Rows from block 5 of a small multi-label audio tagger, named by matrix and row number. Rows with one number belong to one neuron. Each number is 128 + 24 x the weight over its row's rms, rounded and kept within 0 to 255. All counts start at 0. After the name is the row's rms in percent of the matrix's.
After each neuron's rows are labels from the 100 clips, of 14848, where the neuron reaches its largest size: "strongest on" is what is common among them. Only what is clearly more common there than usual is listed. The data: short read English sentences (LibriTTS-R). In brackets: how many of the 100, against the usual share in percent.
# gate: second MLP gate (model.blocks.5.mlp.gate.weight, 640x160), inputs 80-159
# fc1: second MLP up (model.blocks.5.mlp.fc1.weight, 640x160), inputs 80-159
# fc2: second MLP down (model.blocks.5.mlp.fc2.weight, 160x640, transposed), outputs 80-159

gate.379 006 [123 104 172 112 150 123 139 135 125 104 121 114  70 129  94 147 121 105  88 173 126 155  73 129 104 112 155 152 124 117  96  79 132 117 142 165 122  91 165 105 126 122 120 155  99 134 122 109 122 106 122 150 174 120  98 107 138  81 109 147 128  61 174 118 167 124 123 141 133 154 161  87 136 159 164 110 130 148 138 156]
fc1.379 007 [146 114 128 134  97 149 123  80 133 122 131 148 141 167 127 115  79 128 118  98 109 155 131 176 120 128 148 156 135 104 137 140 152 114 129 165 136 152 106  98  79  89 149 114 141 183 122 117  86  93 132 110 136 137 151 110 109 139 131 140 141 150 119 130 123 102  83 139 115 105 126 170  99 134 140 122 111 138 158 114]
fc2.379 006 [137 143 143 164 125 132 139 128 152 174 164 146 137 112 115 125 127 163 144 103 103  78 132 143  99 141 142  96 122 146 175 128 135  85 138 135 180 155 106 121 125 166 122 124 142  69 143 158 153 123  97 162 144 143 100 122 124 113 165  80 137 160 106  57 138 126 147 119 144 148 149 127  85  83 102 127 143 162  94 107]
strongest on: the word "where" (35 vs 0.9)

gate.315 136 [105 109 112 149 164 133  90  96 130  93 108  98  85 107 142 100  92 110 121 137 158  99 133 128  80 126  98 135 104 154 118 132 122 114  91 184 176 150 141 123 128 139 161 120 133 119 145 137  92 139 138 126  95 151 117 134 132 127 149 134 150 164 113 175 148 125 108 144 153 114 141 125 129 139  93 169 142  72  91 129]
fc1.315 132 [140 107 142 180 170 129 108 141 112 158 123 125 168 120 129  89 123 131 128 108 126 111 151 118 140 118 136 146 131 152 131 104 134 107 126 114 128 151  86 102  89 124 111 146 115 101 141 161 123 140 164 112 159 120 111 123  90 132 107 145  84 137 115 188 167 121 120 117 131 117 148 141 104  95 112 143 156 112 110 116]
fc2.315 130 [ 80 156 131 120 168 118 118 102 161 138  88 137 122 126 139 130 144 159 116 140 124 107 132 126 159 170 166 148  97  69 131 138 116 112 160 157 126 142 119  99 110 142  93 151 121 146 111 110 100 160 131 160 120 140 160 168 133 103 165 148 104 156  96 165 150 129 132 117 124 133 121 113  67 135 137 103 140  98  75 149]
strongest on: the word "him" (54 vs 3.9)

gate.611 091 [173 183 161 141 144 138 128 103 101 133 159 128 134 127 117 138  95  56 154 107 109  76 104 144 138 133 134  89 111 130 116 124 144  92 140 176 115 121 175 105 136 141 146 131 121 139 124 134 173 105 170 101 144 141 110 164 140 132 101 128 120 100 130 110 128 149 114 157 150 126 149 134 135 130 156  75 110  89 139 120]
fc1.611 086 [119 136 129 131 156 166 107  90 104 138 142  91 109 124 102 138  93 149 144 112 111  96 137 102 138  95 138 146 159 114 118 185 138  87 102 171 159 129 130 130 106 106 150 109 134 156 144 109 148  76 148 112 108 128 159 153 134 137 135 150 131 125 106 149 137 156 120 122 130 130 146 164 135  84 146 130 154 127 103 152]
fc2.611 094 [147 148 113 108 114 161 115  75 116 136 130 138 110 152  98 132 116 157 133 143 138  74 119 143 143  75 129 125 114 128 127 141 168 111  97 157 166 139 130 123 108 123 101 125 163 100 102 117 158 159 124 123 127 124 126 144 135 116 164 100 169 102 146  91 159 110 158 140 116 101 121 183 149 153 188 147 121 165 113 120]
strongest on: the word "the" (51 vs 25)

gate.304 128 [115 144 127  88 143 146 147  99 128 130 105 101 111 127 146 141 141 140 145 117 171  98 133 148 106 117  98 101 110 126 122 120  89  81 149 172 132 142 148 118 140 149 130 123 126 146 120 151 104 114 102 165 109 120 139 132 153 165 144 118 107 146 110 118 149 154 130 136  72 118 111 127 171 150 127 129 116 131 101 136]
fc1.304 126 [116 146 139 107 136 122 112 112 136 144  87 124 105 133 149 145 139  96 130 100 141 121 115 101 146 133 136 104 155 163 114 131 145 133 135 113 134 128 172 110  90 126 142 140 177 126  92 136 111 125 133 102 159 127 159 121 115 131 157  67 125 124  96 128 143 120 151 152  86 126 154 123  97 137 142 146 106 142 116 153]
fc2.304 124 [157 146 169 113 165 102 131 110 102 115 133 137  96 142 108 182 116 109 123 102 108  92 101 163 167 179  95 142 152 125 110 133 158 140 119 133 127 152 131 105 132 143 155  97 135 106 111 126  84 156 125 189 155 143 153 135 136 120 105 142 115  96 116 158 162 133 116 158 165  98 156 156 121 149  97 134 102 145  90 141]
strongest on: the word "don't" (26 vs 2.1)

gate.525 047 [ 79 120 193 145 130 158 140 116 173 141 155 165 132 104 126 105 125 124 158  95 157 110 130 121 119 125 145 126 128 119 123  97  91 133 160 117 134 130 144 143 131  96 132 158 118  98 141 152  82  81 112 120 133 127 123 128  93 105 185 108 114 152 106 123  81 116 164 116 124 112 129  96  90 103 142  92 105 122 131 163]
fc1.525 047 [133 184 103 117 115 115 120 120  90 132 107 131 128 110 118 144  94 112 114 103 133  94  98 132 144 126 138 148 139  87 114 152 109 171 133 124  90  87 112 151 103  97 133 166 129 123  83  96 112 169 142 160 143 135 170 156 154 132 113 167 135 158 110 146 126 138  88 103 115 142 138 106  89  93 151 160 152 169 134  97]
fc2.525 047 [111 175 129  88 111 163  83 105 158 169 145  85 102 100 113 169 102  97  68 141 120 140  95 120 144 101 134  92 166 152 130 142  97 138 106 124 144 108 104 141 148 150 156 165 110 119 143 147 134 141 139 150  68  86 132 141 115 101 115 105 156 138 147 134 136 133 157 131 140 134  96 115 148 132 119 171 136 110 151 163]
strongest on: the word "it" (83 vs 12.4); the word "is" (56 vs 8.2)

gate.583 012 [136 154  86 144  83 143 120 136 125 168  93 133  89 164 146 116 153 108 133 106 167 170 157 144 129 123 180 140 115 149 142 132  84 156 118 130 127 162 139 172  88  95 159 140 142 137  99  99 144 114 105  82 109 107 180 145 127 161 139 116 135 112 115 125  67 135 142 153 131 124 140 152  94 119 151  49 136 130 124 129]
fc1.583 012 [158 102 133  82  88 154 148 133 125 130 113 123 115  99  96 105 122 132 150 112 105 166 145 126 114 134  78 168 151 143 150 133 129 128 135  86 123 139 136 133 125 175 174 128 172 118 111 139 127 143 135 108 147 152 130 113 134  90 119 108 110 131  91 111 133 130 150 105 121 116 125 113  95 131 145 137 121 101 142 123]
fc2.583 012 [ 80 118  99 116 103 117 116 124 142 147  95 103 119  78 131 103  84 109 145 136 138 118 151 157 157 136 138 162 108 138 132 120 124 111 124  88 112 166 101 128 142 113 119 118 155  91 143 114 141 132 129 100 118 164 100 137 125 130 125 148 136 136 194 137 119 168 116  73 133 106 118 149 118 138 124 152 124 140 143  65]
strongest on: the word "to" (47 vs 14.4)

gate.135 078 [120 175 178 149  97 120 166  69 111 125 125 140 105  95 104 139 154 141 163 167 111 156 112 162 108  83  95 112 123  82 102 117  94 106 100  97 178 156 113 135 120 110 118 116 146 104 161 113 140 142 154 128 168  89 150 143 149 150 121 112 109 151 123  85 148 172 128 115 137 116 149 123 124 171 120 110 154 126 133 117]
fc1.135 078 [158 132 122 139 112 126 117 141 108 117 151 142 115 151  82 113 123 164 124 126 109 154 130 115 122 152 150 132 131 147 139 117 161 140 155 132 143 132  87 133 205 154 103 136  81 101 142 101 151 173 150 151 124 142 131 132 103 140 161 134  86 150 138 127 121 131 119 128 133  90  99 138  70  66 106 130 164 116 105 140]
fc2.135 077 [108 126 153 157 123 127 127 154 134 131 120 106 136 124 134 126 152 164  90  97 125 116 110 115 112 136 134 112 136  97 126 104 192 115 114 109 148 188 122 145 163 124 189 181 162 143 129 134  85 139 116 182 119 104 132 126 106 156 113  90 122 134 137 131 112 154 145 130 104 182 119  97 118 119 122 167 111 123 161 125]
strongest on: the word "it" (53 vs 12.4)

gate.469 052 [136 122 110 108  75 145 143 124 112 107 134 144 115 122 153  82 127  99  98 131 129 180 131  82 117 133 149 124 112 102 172 151 106 116 151 122 155 128 159 120  96 132 119 128 116 118 135 112 147 214 142 140 164 140 127 107 163 124 124 143 149  88 121 142 126 138 115 146 137 133 139 112 100 128 154 169 136 140 179 149]
fc1.469 060 [116 127 117 133 131 134 109 123 144 107 128  95 118 100 134 133  74 131 131 129 133 200 137 114 117  94 109 119  94 207 156 155 111  75 166 131 148 131 143  90  99  85 139 129 101 101  93 144 105 133 163 159 176 152 151 123 116 106 131 126 149 112 100 143 111 142 131 126 105 129 125 161  66 112 141 136 144 122 158 147]
fc2.469 056 [151 123 135 140 151 141 157 181 126 152 108 160 130 121 140 145 134  93 123 160 123 121 155 106  80 146 116 150 123 143 132 130 136 145 159 131  99 135 148 153 134  86 143 102 139 104  92  63 110  93 132 122 114 161 131 100 174 120 116 106 101 127 164  94 134 150 158 135 112 150 108 148 149 100 136 131 114 139 169 119]
strongest on: the word "to" (35 vs 14.4)

gate.248 085 [121 149 111 130 156 171 157 112 147 141  86 126 130 122 175 110 102 124 121 161 142 129 143 130 134 134 137 147 132 108 168 126 129 129 144 152 119 127  38 115 106 132 137 123 141 104 118 126 110 114 161  93 125 156 137 141 132 138 119 128 127 145 120 147 111  80  96 141 140 136  71 128 123 145 160 137 123 144 125 163]
fc1.248 089 [125 152 123 137 153 131 176 118 106 116 100 131 130 103 119 117 100 142 184 133 165 131 156 132 137 155 116 116  77  93 123 141 106 146 132 158 136 133 116  79 168 158 113 117 143 113 119 104 150 114 113 143 112 104 186 108 125  98 135 155 104 107  94 148 140  85 134 165 123 147 101 128 112 133 140 138 138 169 144 166]
fc2.248 092 [125 118 117 171  94 157 132 138 144 116 127  64 118 142 138 102  94 170 106 139 138 178 132 155 102 106 145 140 136 141 141 110 131  72 160  93 126 108 133 133 132  88 136 163 161 124  98 151  77 112 153 127 119 147  86 140 137 137 114 132 137 100 104 109 121 104 142 159 154 121 126 121 108 137 179 106 137 141 154 122]
strongest on: the word "him" (34 vs 3.9)

gate.460 149 [107 120 126 118 124 161 129  95 108 103  95 146 132 110 157 144 158 132 131 138 132 159 145 167 180 170 100 105 134 104 137 109 115 157 110 134  87 141 120 129  96  85 108 123 154 125 127 147 162 132 132 114 146 143 121 161 125 106 166 174 123  84 156 124 150 133 132 119  93 124 127 131 118 124 116 121  75  80 138 131]
fc1.460 144 [117 128 142 158 174 155  96 127 104 135 131 110 129 136 143  82 116 132 139 114 170 107 119  85 122 146 121 140 148 167 128 135 133 142 101 135 113 109 122 115 181 164  74 132  45  98 108 124  93 133 128 156 124 124 136 114 124 131 113 126 132 117 110 162 143 137 135 132 126 168 107  88 119 135 136  77 171 134 146 121]
fc2.460 135 [122 156 158 154 129 131 150 134 153 142  78 142 170 118 163 123 169 118 111 140 131  71 123 128 143  94 148 157  92 119 132 157 150 142 121  93 126 132  94  93 164 112  99 138 152 147 113 155 137 127 155 175  99  84 116  87 168 138  94 109 132 137 117 133  91 148 129 149 106 169 118  90 155 101 107 131 114 114 114 135]
strongest on: the word "it" (48 vs 12.4)

gate.205 152 [ 97 131 151 116  85 106 151 117 142 101 119 107 116 119 182  77 154 105 160 113 115 141 140 154 129 144 152  78 126 124  59 105  87 106 119 127  69 115 133 102 135 124 125 139 145 130 122 100 101 171 101 131 150 146 150 137 135 148 133  98  90 132 132 175 147 180 153 128 125 130 110 128 151 127 124 112 127 104 146 157]
fc1.205 151 [125 125 170 123  85 104 126 114 104 168 145  74 127 177 151 129  81  92 101 106 145 119 122 135 125 125  91 172 110 139 109 128  88 115 135 120 108 142 134 155 138 154 123 117  91 132 133 177 127  88 102 108 144 109 109  96 108  98 134 121 156 181 103 149 116  96 109 130 117 165 134 146 116 151  79 159 119 166 108 119]
fc2.205 146 [119 144 181 100 146 144 103 128 127  81 134 102  99 111 152 124 143 121 144 117 137 171  90 108 151 102 141 112 151 128 127 165 155 113 142 127 112 105 150 145 116 114 142 143 171 159 123 185 125 118  69 153 178 108 109 147 149 144  80 112 110 123 132 146 122 146  73 115 130 162 143 172 107 123 114 144 136 111  89 155]
strongest on: the word "him" (32 vs 3.9); the word "it" (29 vs 12.4)

gate.468 026 [100 124 133 136 121  98 172  81 105 134 119  97 141 139 104 131  76 132 134 127 142  98 113 192 144 136 137  98 115 138  98 143 107 145 161 108  65 126 136 114 124  89 120 172 145 108 115 129 158  81 122 117 135 179 112 111 101 105 145 162 144 114 138 128 135 138 113 150 130 145 164 148 123 141 138 130 170 107 174 156]
fc1.468 026 [154  91 165 103 134 151 151 152 133 139 148 118 176 108 114 114  84 116 142  94 116 155  96 147  91  94  98 129 143 104 122 130 176 129  92 122 127 101 147 185 181 143 113 109 103 141 143 145 112 129 156 163 118 130 160  94 115 183 139 106 139 133 100 148 143 120 129 173 111  97 121 141  60 114 138 132 139 138 118 123]
fc2.468 026 [136  89 133 124 154  98 156 177 166  94 110  99 117 154 176 134  80 128 157  74  89  94 118 141 126 118 146 152 125 139 138 152 137 128 155 146 112 121 172 112 160 103  80 140  99 140 104 116  89 125 104 116 143 144 117 120 158 108 148 106 104 151 147 115 136 151 114 107 172 160  86 138 125 149 113 154 143 124 150 119]
strongest on: the word "of" (73 vs 9.8)

gate.414 112 [152  98 164 122 105  73 119 160 121 124 118 188 153 120  87 171 113 147 181  82 113 128 154 116 123 119 144 142 128 146  70 124 143 150 121 142 117 124 147  79  96 177  99 101 112 119 166 180 104 105 147 126 115 127 144 106 122 142 146 148 136 132 114 103 140 148 162 140 104 134 144 125  95 165 150 153 131 106 103 155]
fc1.414 108 [107 165 123 131 152 133 118 111 114 107 131 105  88 162 149  86 135 115 111 131 110 192 127 107 112 115 132 118 142 151 155 138 139  89 117 125 121 156 128 128 101  76 145 170 135  94 126 157 144 128 116 152 145 132 163 130 121 157  72 118 120 136 110 168 100  86 141 124 131 142  79 122 126  92 151 175  93 150 122 135]
fc2.414 107 [115 165 167 181 106 158  97 120 143 145 144 108 144 113 118 111 198 100  79 156 159 134 141 143 126 172  89 157 147 136 138  93 134 160  91 116 152 122 112 115  65 113 112 128 179 152 128 105 129 100  84 125 173 154 134 164 129 186 112 138 164 141 169 150 119  68 118  96 114 128 132 126 156 151 108  89 117 153 133 104]
strongest on: the word "of" (50 vs 9.8); the word "after" (26 vs 0.6)

gate.228 061 [ 92 129 124  91 127  90 107 140 145 143 111 134  68  98 115 154 118 121 121 120 140 191 122 148 158  65 143 120 147  98 119 156 126 140 147 138 108 111 122 120 105 125 139 148 173 132 154 123 150 115 111 140 128 165 138 142  77 104 163 126 105 140 118  74 110 125 103 141 120  72 130 113 147 168 123  88 108 109 130 148]
fc1.228 072 [111 126 138  89 130 125 142 108 163 119 108 130 137 107  97 150 164 121 144 142 143 150 145 146 153  86 131 126 178 108 106 152 109  99 126 138  85 120 128 143  94 145 138 108 156 134 175 132 177 112 120 103 148 108 116 128 107 132 124 115  85 139 111 105 189 106  98 110 128 141 136 129 172 102 135 119 132 138 129 168]
fc2.228 069 [133 136  96 136 151  79 138  48 111 132 119 131 142 137 128 142 122 150 104 158 128 150 114 158  93 155 135 115 146 149 113 114  88 142 145 134 106 115 132 195  93 154 134 116 115 137 142 111 122 111 131 109 174 127 100 118 126 159 152 141  94 130 173 127 128 111 122 126  85 128 115  84 168 106 126 123 159 119 123 122]
strongest on: the word "it" (88 vs 12.4); voice: female (82 vs 53.9)

gate.263 126 [116 130 108 130 159 139  74 126 110 126 113 102 100 120 176 116 131 114 131 117 123 133 142 132 109 128 110 133 142 161  92 147 144 112 140 120 121 121  98  95 125 147 108 170 155 138 156 168 114 120 120 146 124 100 142 110 176  99 157 123 139 120  92  92 106  91 168 150 129 142 110 129 167 125 139 122 104 126 118 148]
fc1.263 118 [130 106 107 123 132 119 140 125 117 147  65 138 124 110 168 106 146 116 137 111 130 144 126 120 127 131 104 135 151 150 129 136 138 120 125 107 146 129 146 117 123 148 132 113 147 117 182 141  71 113 152 129 147 111 123 121 174 103 143  94 130 129 141  99 160  90 149 141 137 173 107 136 135 131 156 145  90 131 152 128]
fc2.263 124 [ 79 172 171 130 122 138 135 154 136 129 124 112 132 157 121 115 139  89 133 111 106 115 109 160 127  78  58 145 169 120 105 144 140 141 125 121 152 121 110 143 124  74 112 128 133 153 136 140 145 133  81 150 117 131 161 148 104 145 170 164 166 129 132 107 133 119  99  60 159 113 132 124 147 130 124 126 108 120 109 149]
strongest on: the word "it" (30 vs 12.4); the word "of" (28 vs 9.8)

gate.6 115 [135 110 131 115 129 134 111 135 127 116 150 122  70 148 139 126 173 164 162 124 150 110 121 148 108 126 122 116 107 163 119 137  99 149  72 127 119 131 110  83 155  89 138 139 144 109 159 173 174 168 108 130  99 125 125  89 106 135  60 139 119 158 110 164 147 134 117 109 116 135 146 161 135 109 119 146 110 116 111 103]
fc1.6 117 [131 121 119 139 146 121 157 144 115 130  97 143 164  78 175 125 127 102 136 120 124 157 109 112 161 131  93 120 114 106 144 143 118 123 110 154  95 114 119 147 118 127 137  31 165 124 104 136 127 112 187 141 139 162 137  88 119 112 155 100 112 124 161 154 147 136 150  96 132 124 151 146 137 132  82 109 172 118  86 156]
fc2.6 122 [142 132 162 125 117 157 149 125 117 176  96 132 129 133 120 146 110  99 113 133 138 153 140 124 125 145 124  97 167 128 111 145 173 111 168 120 141 150 130 178 156 123 128  83 137 123 112  84 131 121 108 118 156 111 129 159 119 120 133 160 149 167 101 127 156 106  95 127 136 152  95  75 168 123 137 118 129 107 123  84]
strongest on: the word "the" (58 vs 25); the word "to" (41 vs 14.4); the word "time" (28 vs 1.1); text has "same" (27 vs 0.3)

gate.353 112 [111 102 111  91  91  96 153  82 147 115  88 118 118 131 163 136  87  95 168 130 131 131 147 130 173 124 155 120 107 115 103 145 118 102 162 105 127 134  87 107 101 138 148 103 136 127 118 112 127 129 126 125 163 162 139 167 106 157 114 145  99 119 134 134 106  89 104 145 118 126 122 123 135 150 145 142 110 107 126 100]
fc1.353 102 [122 156 131 145  88 156 105 124 159 122 126  90 128 123 132 119 132 134 129 142 108 125 166 122 156 104 139 130 119  81 119 158 125  93 150 124  99 151  97 182 131 116 122 103 125 110 162 148 120 148  95 142 106 136 108 145 112 106 111 103 117 124 166 112 144 131  84 154 145 139 166 103 141 131  86 141 128 144 124 124]
fc2.353 110 [137 122 112 115 128 109 169 139 118 111 145 146 160 116 150 139 112 128 138 140 143 139 139 129 122 161 141 123 184 166  97 109 141 171 114  96  85 156  82 141 114 147 157  79 103 105 147 123 155 123 137 120 119 167  98 143  95 161 119 129  92  96 140  97  94 127 141 122 112 108 130 111 154 133 133 141 129 148 105 107]
strongest on: the word "it" (57 vs 12.4)

gate.402 136 [101 113 130 141 148 157 138 128  82 149 117 122 136 106 140 127 128 148  91 171 119 141 138 153  83 147  95 134 139 124 128 134 155 158 124 118 134 165 131  94 105 138 117 142 110 127 136 160 169 145 116 131  82  77 122 115  96 114 139 102 111 123 104 105 138  59 131 144 187 130 137 142 131 138 138 102 122  93 152 108]
fc1.402 131 [128  85 138 153 163  90  95 133 153 134 160 127 140 154 148 138 113 127  97 108 176 119 111 131 173 136 150 152  92 121 148 148 120  85  77 124 176 159 141 152 131 112 139 119 161 119 143 129  70 123 139 107 128 132 151  81 148 129 132  95 144 133  90 154  82 163  95 118  91 113 123  65 161 161 139 129 107 145 113 168]
fc2.402 131 [ 88  97 159 148  67 121 144 146 122  93  90 138 148 115 128 138 139 169 104 126 172 131  98 139 127 119 153 187 153 168 149 130 133  92 139 113 103 118 137 117 102 124 143  79 145 155 165 100 126 147 136 164 180 103 116 137 124 119 143 149  81 148 126 125 111 135 118 118 120 122 112 134 158 133 161  88  66 115 104 153]
strongest on: the word "the" (56 vs 25); the word "is" (26 vs 8.2)

gate.139 116 [141 124 115 137 128  99 152 105 157 139 144 153 170 138 151 111 128 128 122 162 157 113 136 155 127 119 142 131  82 144 113 118 161 125 121 160 151 124 124 149 125 131 140  75 140 124 119 112 120 106 141 158 156  77 135 105 152 125 159 136 135 133  87 160 160 112 135 136 124 120 139 135 171 100 123 121 145 113  93 106]
fc1.139 118 [153 164 146 122 127 132 106 136 133 149 125 136 139 107 120 110 148  74 148  90 106 148 118 101 143 124 147 155 138 162 135 125 137  90 137 116 138  76 113 104 102 102 141 153 137  70 136 156  90 144 116 108 147 129 173  97 116  79 150 129 120 160 156 109 145 120 126 120 140 158 137 158 118 128 130 136 160 167 162 112]
fc2.139 118 [ 84  83  83 129 127 108 111 146 136 111 168  62 118 147 140 123 177 173 136 142 123 126 148 173 133 151 105 104 143 147 138 144 137 134 101 127 132 133 131 142 123 146 106 143  94  94 105 106  94 135 132 131 116 139 140 119 136 104 103 125 108 124 117 153 147 129 109 153 109 139 145 144  97 132 152 172 135 128 140 145]
strongest on: the word "don't" (26 vs 2.1)

gate.368 145 [147 108 114 115 101 124 123 116 131  91 146 150 119 138 124 146 110  93  67 135 127  68 151 160 113 145 102  86 169 117 100 173 136 130 150 114 154 137 131 103 107 120 122 146 146 152 124 180 114  93  90 122 132 147 137 136  57 158 170 134 144 146 131 149 115  97 104 121 124 124 144  96 102 130 127  98 140 133 145 100]
fc1.368 136 [102 150 135 132 168 126 160 117  96 150 158 101 104 119 125 122 126 149 128 129 136 144 156  68 131 136 122 117 140 112 126 115 175 137 160 123 132 136 141 101 118  98 137  91 110 168 109 115 144 130  91 103 107 135 146 121 138 147 131 118 156 103 167  80 104  94 108 139 153 138 144  58 144 111 111 158 124  83  82 114]
fc2.368 147 [155 122 134 135 144 181 116 137 126 121 161 127  85 100 106  83 136 114 124 118 150  99 154 136 162 140 137 145  66 127 110 121 136 158 144 106 143  97 121 117 137 106 143 145  82 100 149 110 142 114 149 125 129 140 123 108 105 132 127 154 104 132  93 115  98 168 160 107 158 115 121 107  97  77 139 143 131 160 169 109]
strongest on: the word "him" (76 vs 3.9)

gate.170 137 [135 111 155 159  95 139 139 143 155 111 131 126 121 167 131  88 132 147 108 103 127 118 113 124 141 137 108 114 111 128 118 126 133 115 161 128 155 151 124 136 127  80 107 136 114 119 123 121 120 120 121 136 111  98 144 141 149 103 135 131 108 152 132 127 162 131  77 105 104 134 114 127 146 145 108 168  86 127 123 137]
fc1.170 125 [108 108 142 118 111 126 135 101 109 126  74 156 138 125 146  86  92 169 163 116 173  88 104 136 111  62 149  98 151  97 182 149 127 147 172 169 150 174 152 138 147  92 105 102 135 106 187 121 150 122 135 137 104  95 152 117 125 119 133 145 149 130 124 180 108 163  96 132 118 133 110 127 134 102 130 115 103 148 132 106]
fc2.170 131 [113 128 181 144  75 168 104 163 135 116 138 100 149 185 153 102 126  99 160 119 144 102 136 133 137 131 147  98 107 102 140 135 137 177 156 163 152 138 145 103  70 138 143 132 106 150 153 116 137 166 101 161 133 126 140 104 105 101 102 154 103 148 126  83 163 130 122 117  91 122 153 141 155  93 150 105 109 120 109 133]
strongest on: the word "the" (53 vs 25); text has "doctor" (28 vs 0.3)

gate.389 118 [144 145 112 111 129 148 127 172 153 149 123 154 128 118 114 125 141 111 138 145 149 140  90 155 156 147 164 145 154 124 114  86 159 120 127  71 133 137 145 125 152 108  77 131 132 154 162 134 106 115 131 103 116 118  80 119  97 141 126 105 158 142 138 123 143 141 106 133 142 106 123 100 106 125 135 123  91 124 111  99]
fc1.389 127 [147 125 139 148 168 150  90  95 131 166 113 176 109 146 106  99 117 142  64 172 134 153  92 166 124 123 121 106  94 131 132 129 131 107 126 112 139 135 131 140 119 134 158 152 145 112 122 133 130 130 142  91 129  95 118 119 111 131 110 141 115 105 162 173 103 128 128 162 176 121 117 125 169 113 104  81 147 138 171 139]
fc2.389 119 [124 127  72 123 103 124  76 110 129 141 139 144 149 127 102 144 162 143 117  92 127 134  87  98 128 102 132 141  97 130 120 128 158 139 138 141 121 139  78 104 157 110  99 105 144 125 165 108 174 118 110 177 147 106 109 111 151 125 109 124 125 119 130 164 134 138 125 164 152 110 164 131 103 101  92  82  89 102 120 152]
strongest on: the word "but" (88 vs 4.7)

gate.499 128 [161 140 106 140 150  88 124  93 129 108 196 169  94 131 136 130 138 103 117 123 109 138 127 137 117 157 125 112 120 141 112 149 130 102  97 152  98 125  85 115 114 114 127 144 147 114 123 131 185  96 115 156 113 119 131 130 150 112 148 142 183 104 151 149 126 178  95 144 140 145 111 157 144 122 145 196 132  98 122 132]
fc1.499 107 [139  80 139 138 127 115 158 141 112 122 157 186 166 150 124 114  84 150 127 107 128 158 179  95  90 181 118 111 159 143 158 103 137 139 104 130 124 124 174 143 152 142 116 164  85 119 121 168 152 111 160 141  80  79 159 123 137 150 132 107 137 127 123 112 109 105 154 101  69  92 133 120 119  86 125 149 106 113 141 126]
fc2.499 118 [118 148 143 129 151 117 141 153 130 115 138 137 167 141  75 124 130 133 146 132 117  92 153 162 132  96 142 109 134 105  80 158 146 150 117 128  80 126 137 106 142  90 154 156 123 163 121 130 145 152 144  98 142 115 143 128 141 151 116 133 151 180 172 111  80  86 151 113 116 137 127 140 156 126 130 121 121 118  98 130]
strongest on: text has "find" (33 vs 0.5)

gate.99 153 [141  93 128 147  57  89 120 108 105 134 113 108 139 122 112 149 134 111  95 144 136 127 123 177 128  89  76 102 124  95 139 113 147 104  93 144 103 100  95 132 184 138 131 116 149 128 162 124 126 112 125 114 143 141  94 113 150 144 145 145 110 138  88 130 119  93 125 150 144  90 100 155 109 161 172 157 135  86 102 143]
fc1.99 158 [135 124 101 123 151 117 132  94  95 123 108 125 120 111 126 123 151  94 129 101 163 130 125 139  88 114  91 100 122 150 108 150 134 115 133 133 156 121 121 155 111 168 126 154 138 123 109  87 108 145  66 120 191 105 133 105 170 133  85 150 118 126 139 148 128 138 123 159 115 117 137 149 158 112 128 119 139 124 143 133]
fc2.99 152 [112 128 167 166  62 132 163 143 132 115 150 175 131 125 135 111 116 149 114 106 138 111  82 164 131 160 182 143 127 108 121 146 146  94 112 109 136 110 112 113 133  95 122 100 102 124 105 142 126 117 131 146 164  96 111 163  97 160 155 132  92 135 123 102 118 121 134 110 120 128 110 115 126 170 100 129 133  89 139 104]
strongest on: the word "of" (25 vs 9.8)

gate.227 047 [120 117 126 131 110 144 136  92  96 101 100 130 130 120 123 148 109 106  94 152 105  92  81 127 117 129 129 121  77 119 140 125 141 105 152 181 150 139 145 136 135 159 142 114 163 129 136 110 113  82 125 134 114 136 121 107 182 161 119 117 160 128 123 121 137 163 164 128 138 162 135 128 119 122 127  93  93  89 122 149]
fc1.227 054 [120 154 159 118 146 137 120 130 139 145 129 129  91 147 161 104 174 127 144 163 132 159 146 137 166 104 129 100 122 169 109 172  97 125 137  91 123 100 130 116 118 108 157 154 133 124 134 170 141 150 136 143 158 124 109 139  92  82 102 111 107 169 157 137 154 103 109 121 128 107  84  97 156 121 135 102 161  97  90 155]
fc2.227 051 [ 99 150 161 135 103 144 176 138 102 159 110 111 126 164 107 134 138 167 147 101 183 128 109 130 130 152 160 130 148 101  94 156 159 139 118 119 125  75 141 108 105 120 135 147 139 151 119 116 128 125 127 143 130 126 155 136  97 142 116 143 141 159 161 150 130 115 104 131 137 131 123 164 122 107 123 117 129 105 112 163]
strongest on: the word "the" (97 vs 25); the word "of" (31 vs 9.8)

gate.298 149 [148 107 182 108 105 132 150 115 112  85 143 129 126 119 117 111 179 144 129 126 135 127 189 137 156 121 101 139 132 108 100 110 152 117 136 117 163 123 134  82  98 171 132 104 192 117 130 185 114 118 135 113 136 121 130  90 159  84 129  90  99 117  91 107 120 129 118 145 102 140 103 133 130 128 133  97 134  93 123 128]
fc1.298 147 [143  88 113 120  92 111 120 115  75 139 147 136 124  97 107 100 150 130 109 142 128 101 143 145 155 126 111 120 126  85 176 139 125  81 134 131 120 165 133 131 150 107 137 117 128 111 145 144 152 188 151 170 143 113 106  93  99 105 135 118 123 142 134 105  95 143 130 131 123 160 141 111 122 143 134  85 138 109 143 142]
fc2.298 152 [132 137 160 114  98 105 109 129 148 120 129 113 154 160  79  91 142 144 122 135 153 132 144 122  97  90  96 120 132 126 110  96 119 123 126 120 117 159 109 158 118 159 118 145 137 117 134 139 114  80 101 110 110 107 134 134 140 185 148 123  93  87 126 108 116 135 111 107 127 141  60 175 135 125 144 133 157 152 101 123]
strongest on: the word "it" (87 vs 12.4); the word "was" (36 vs 9.7); the word "is" (28 vs 8.2)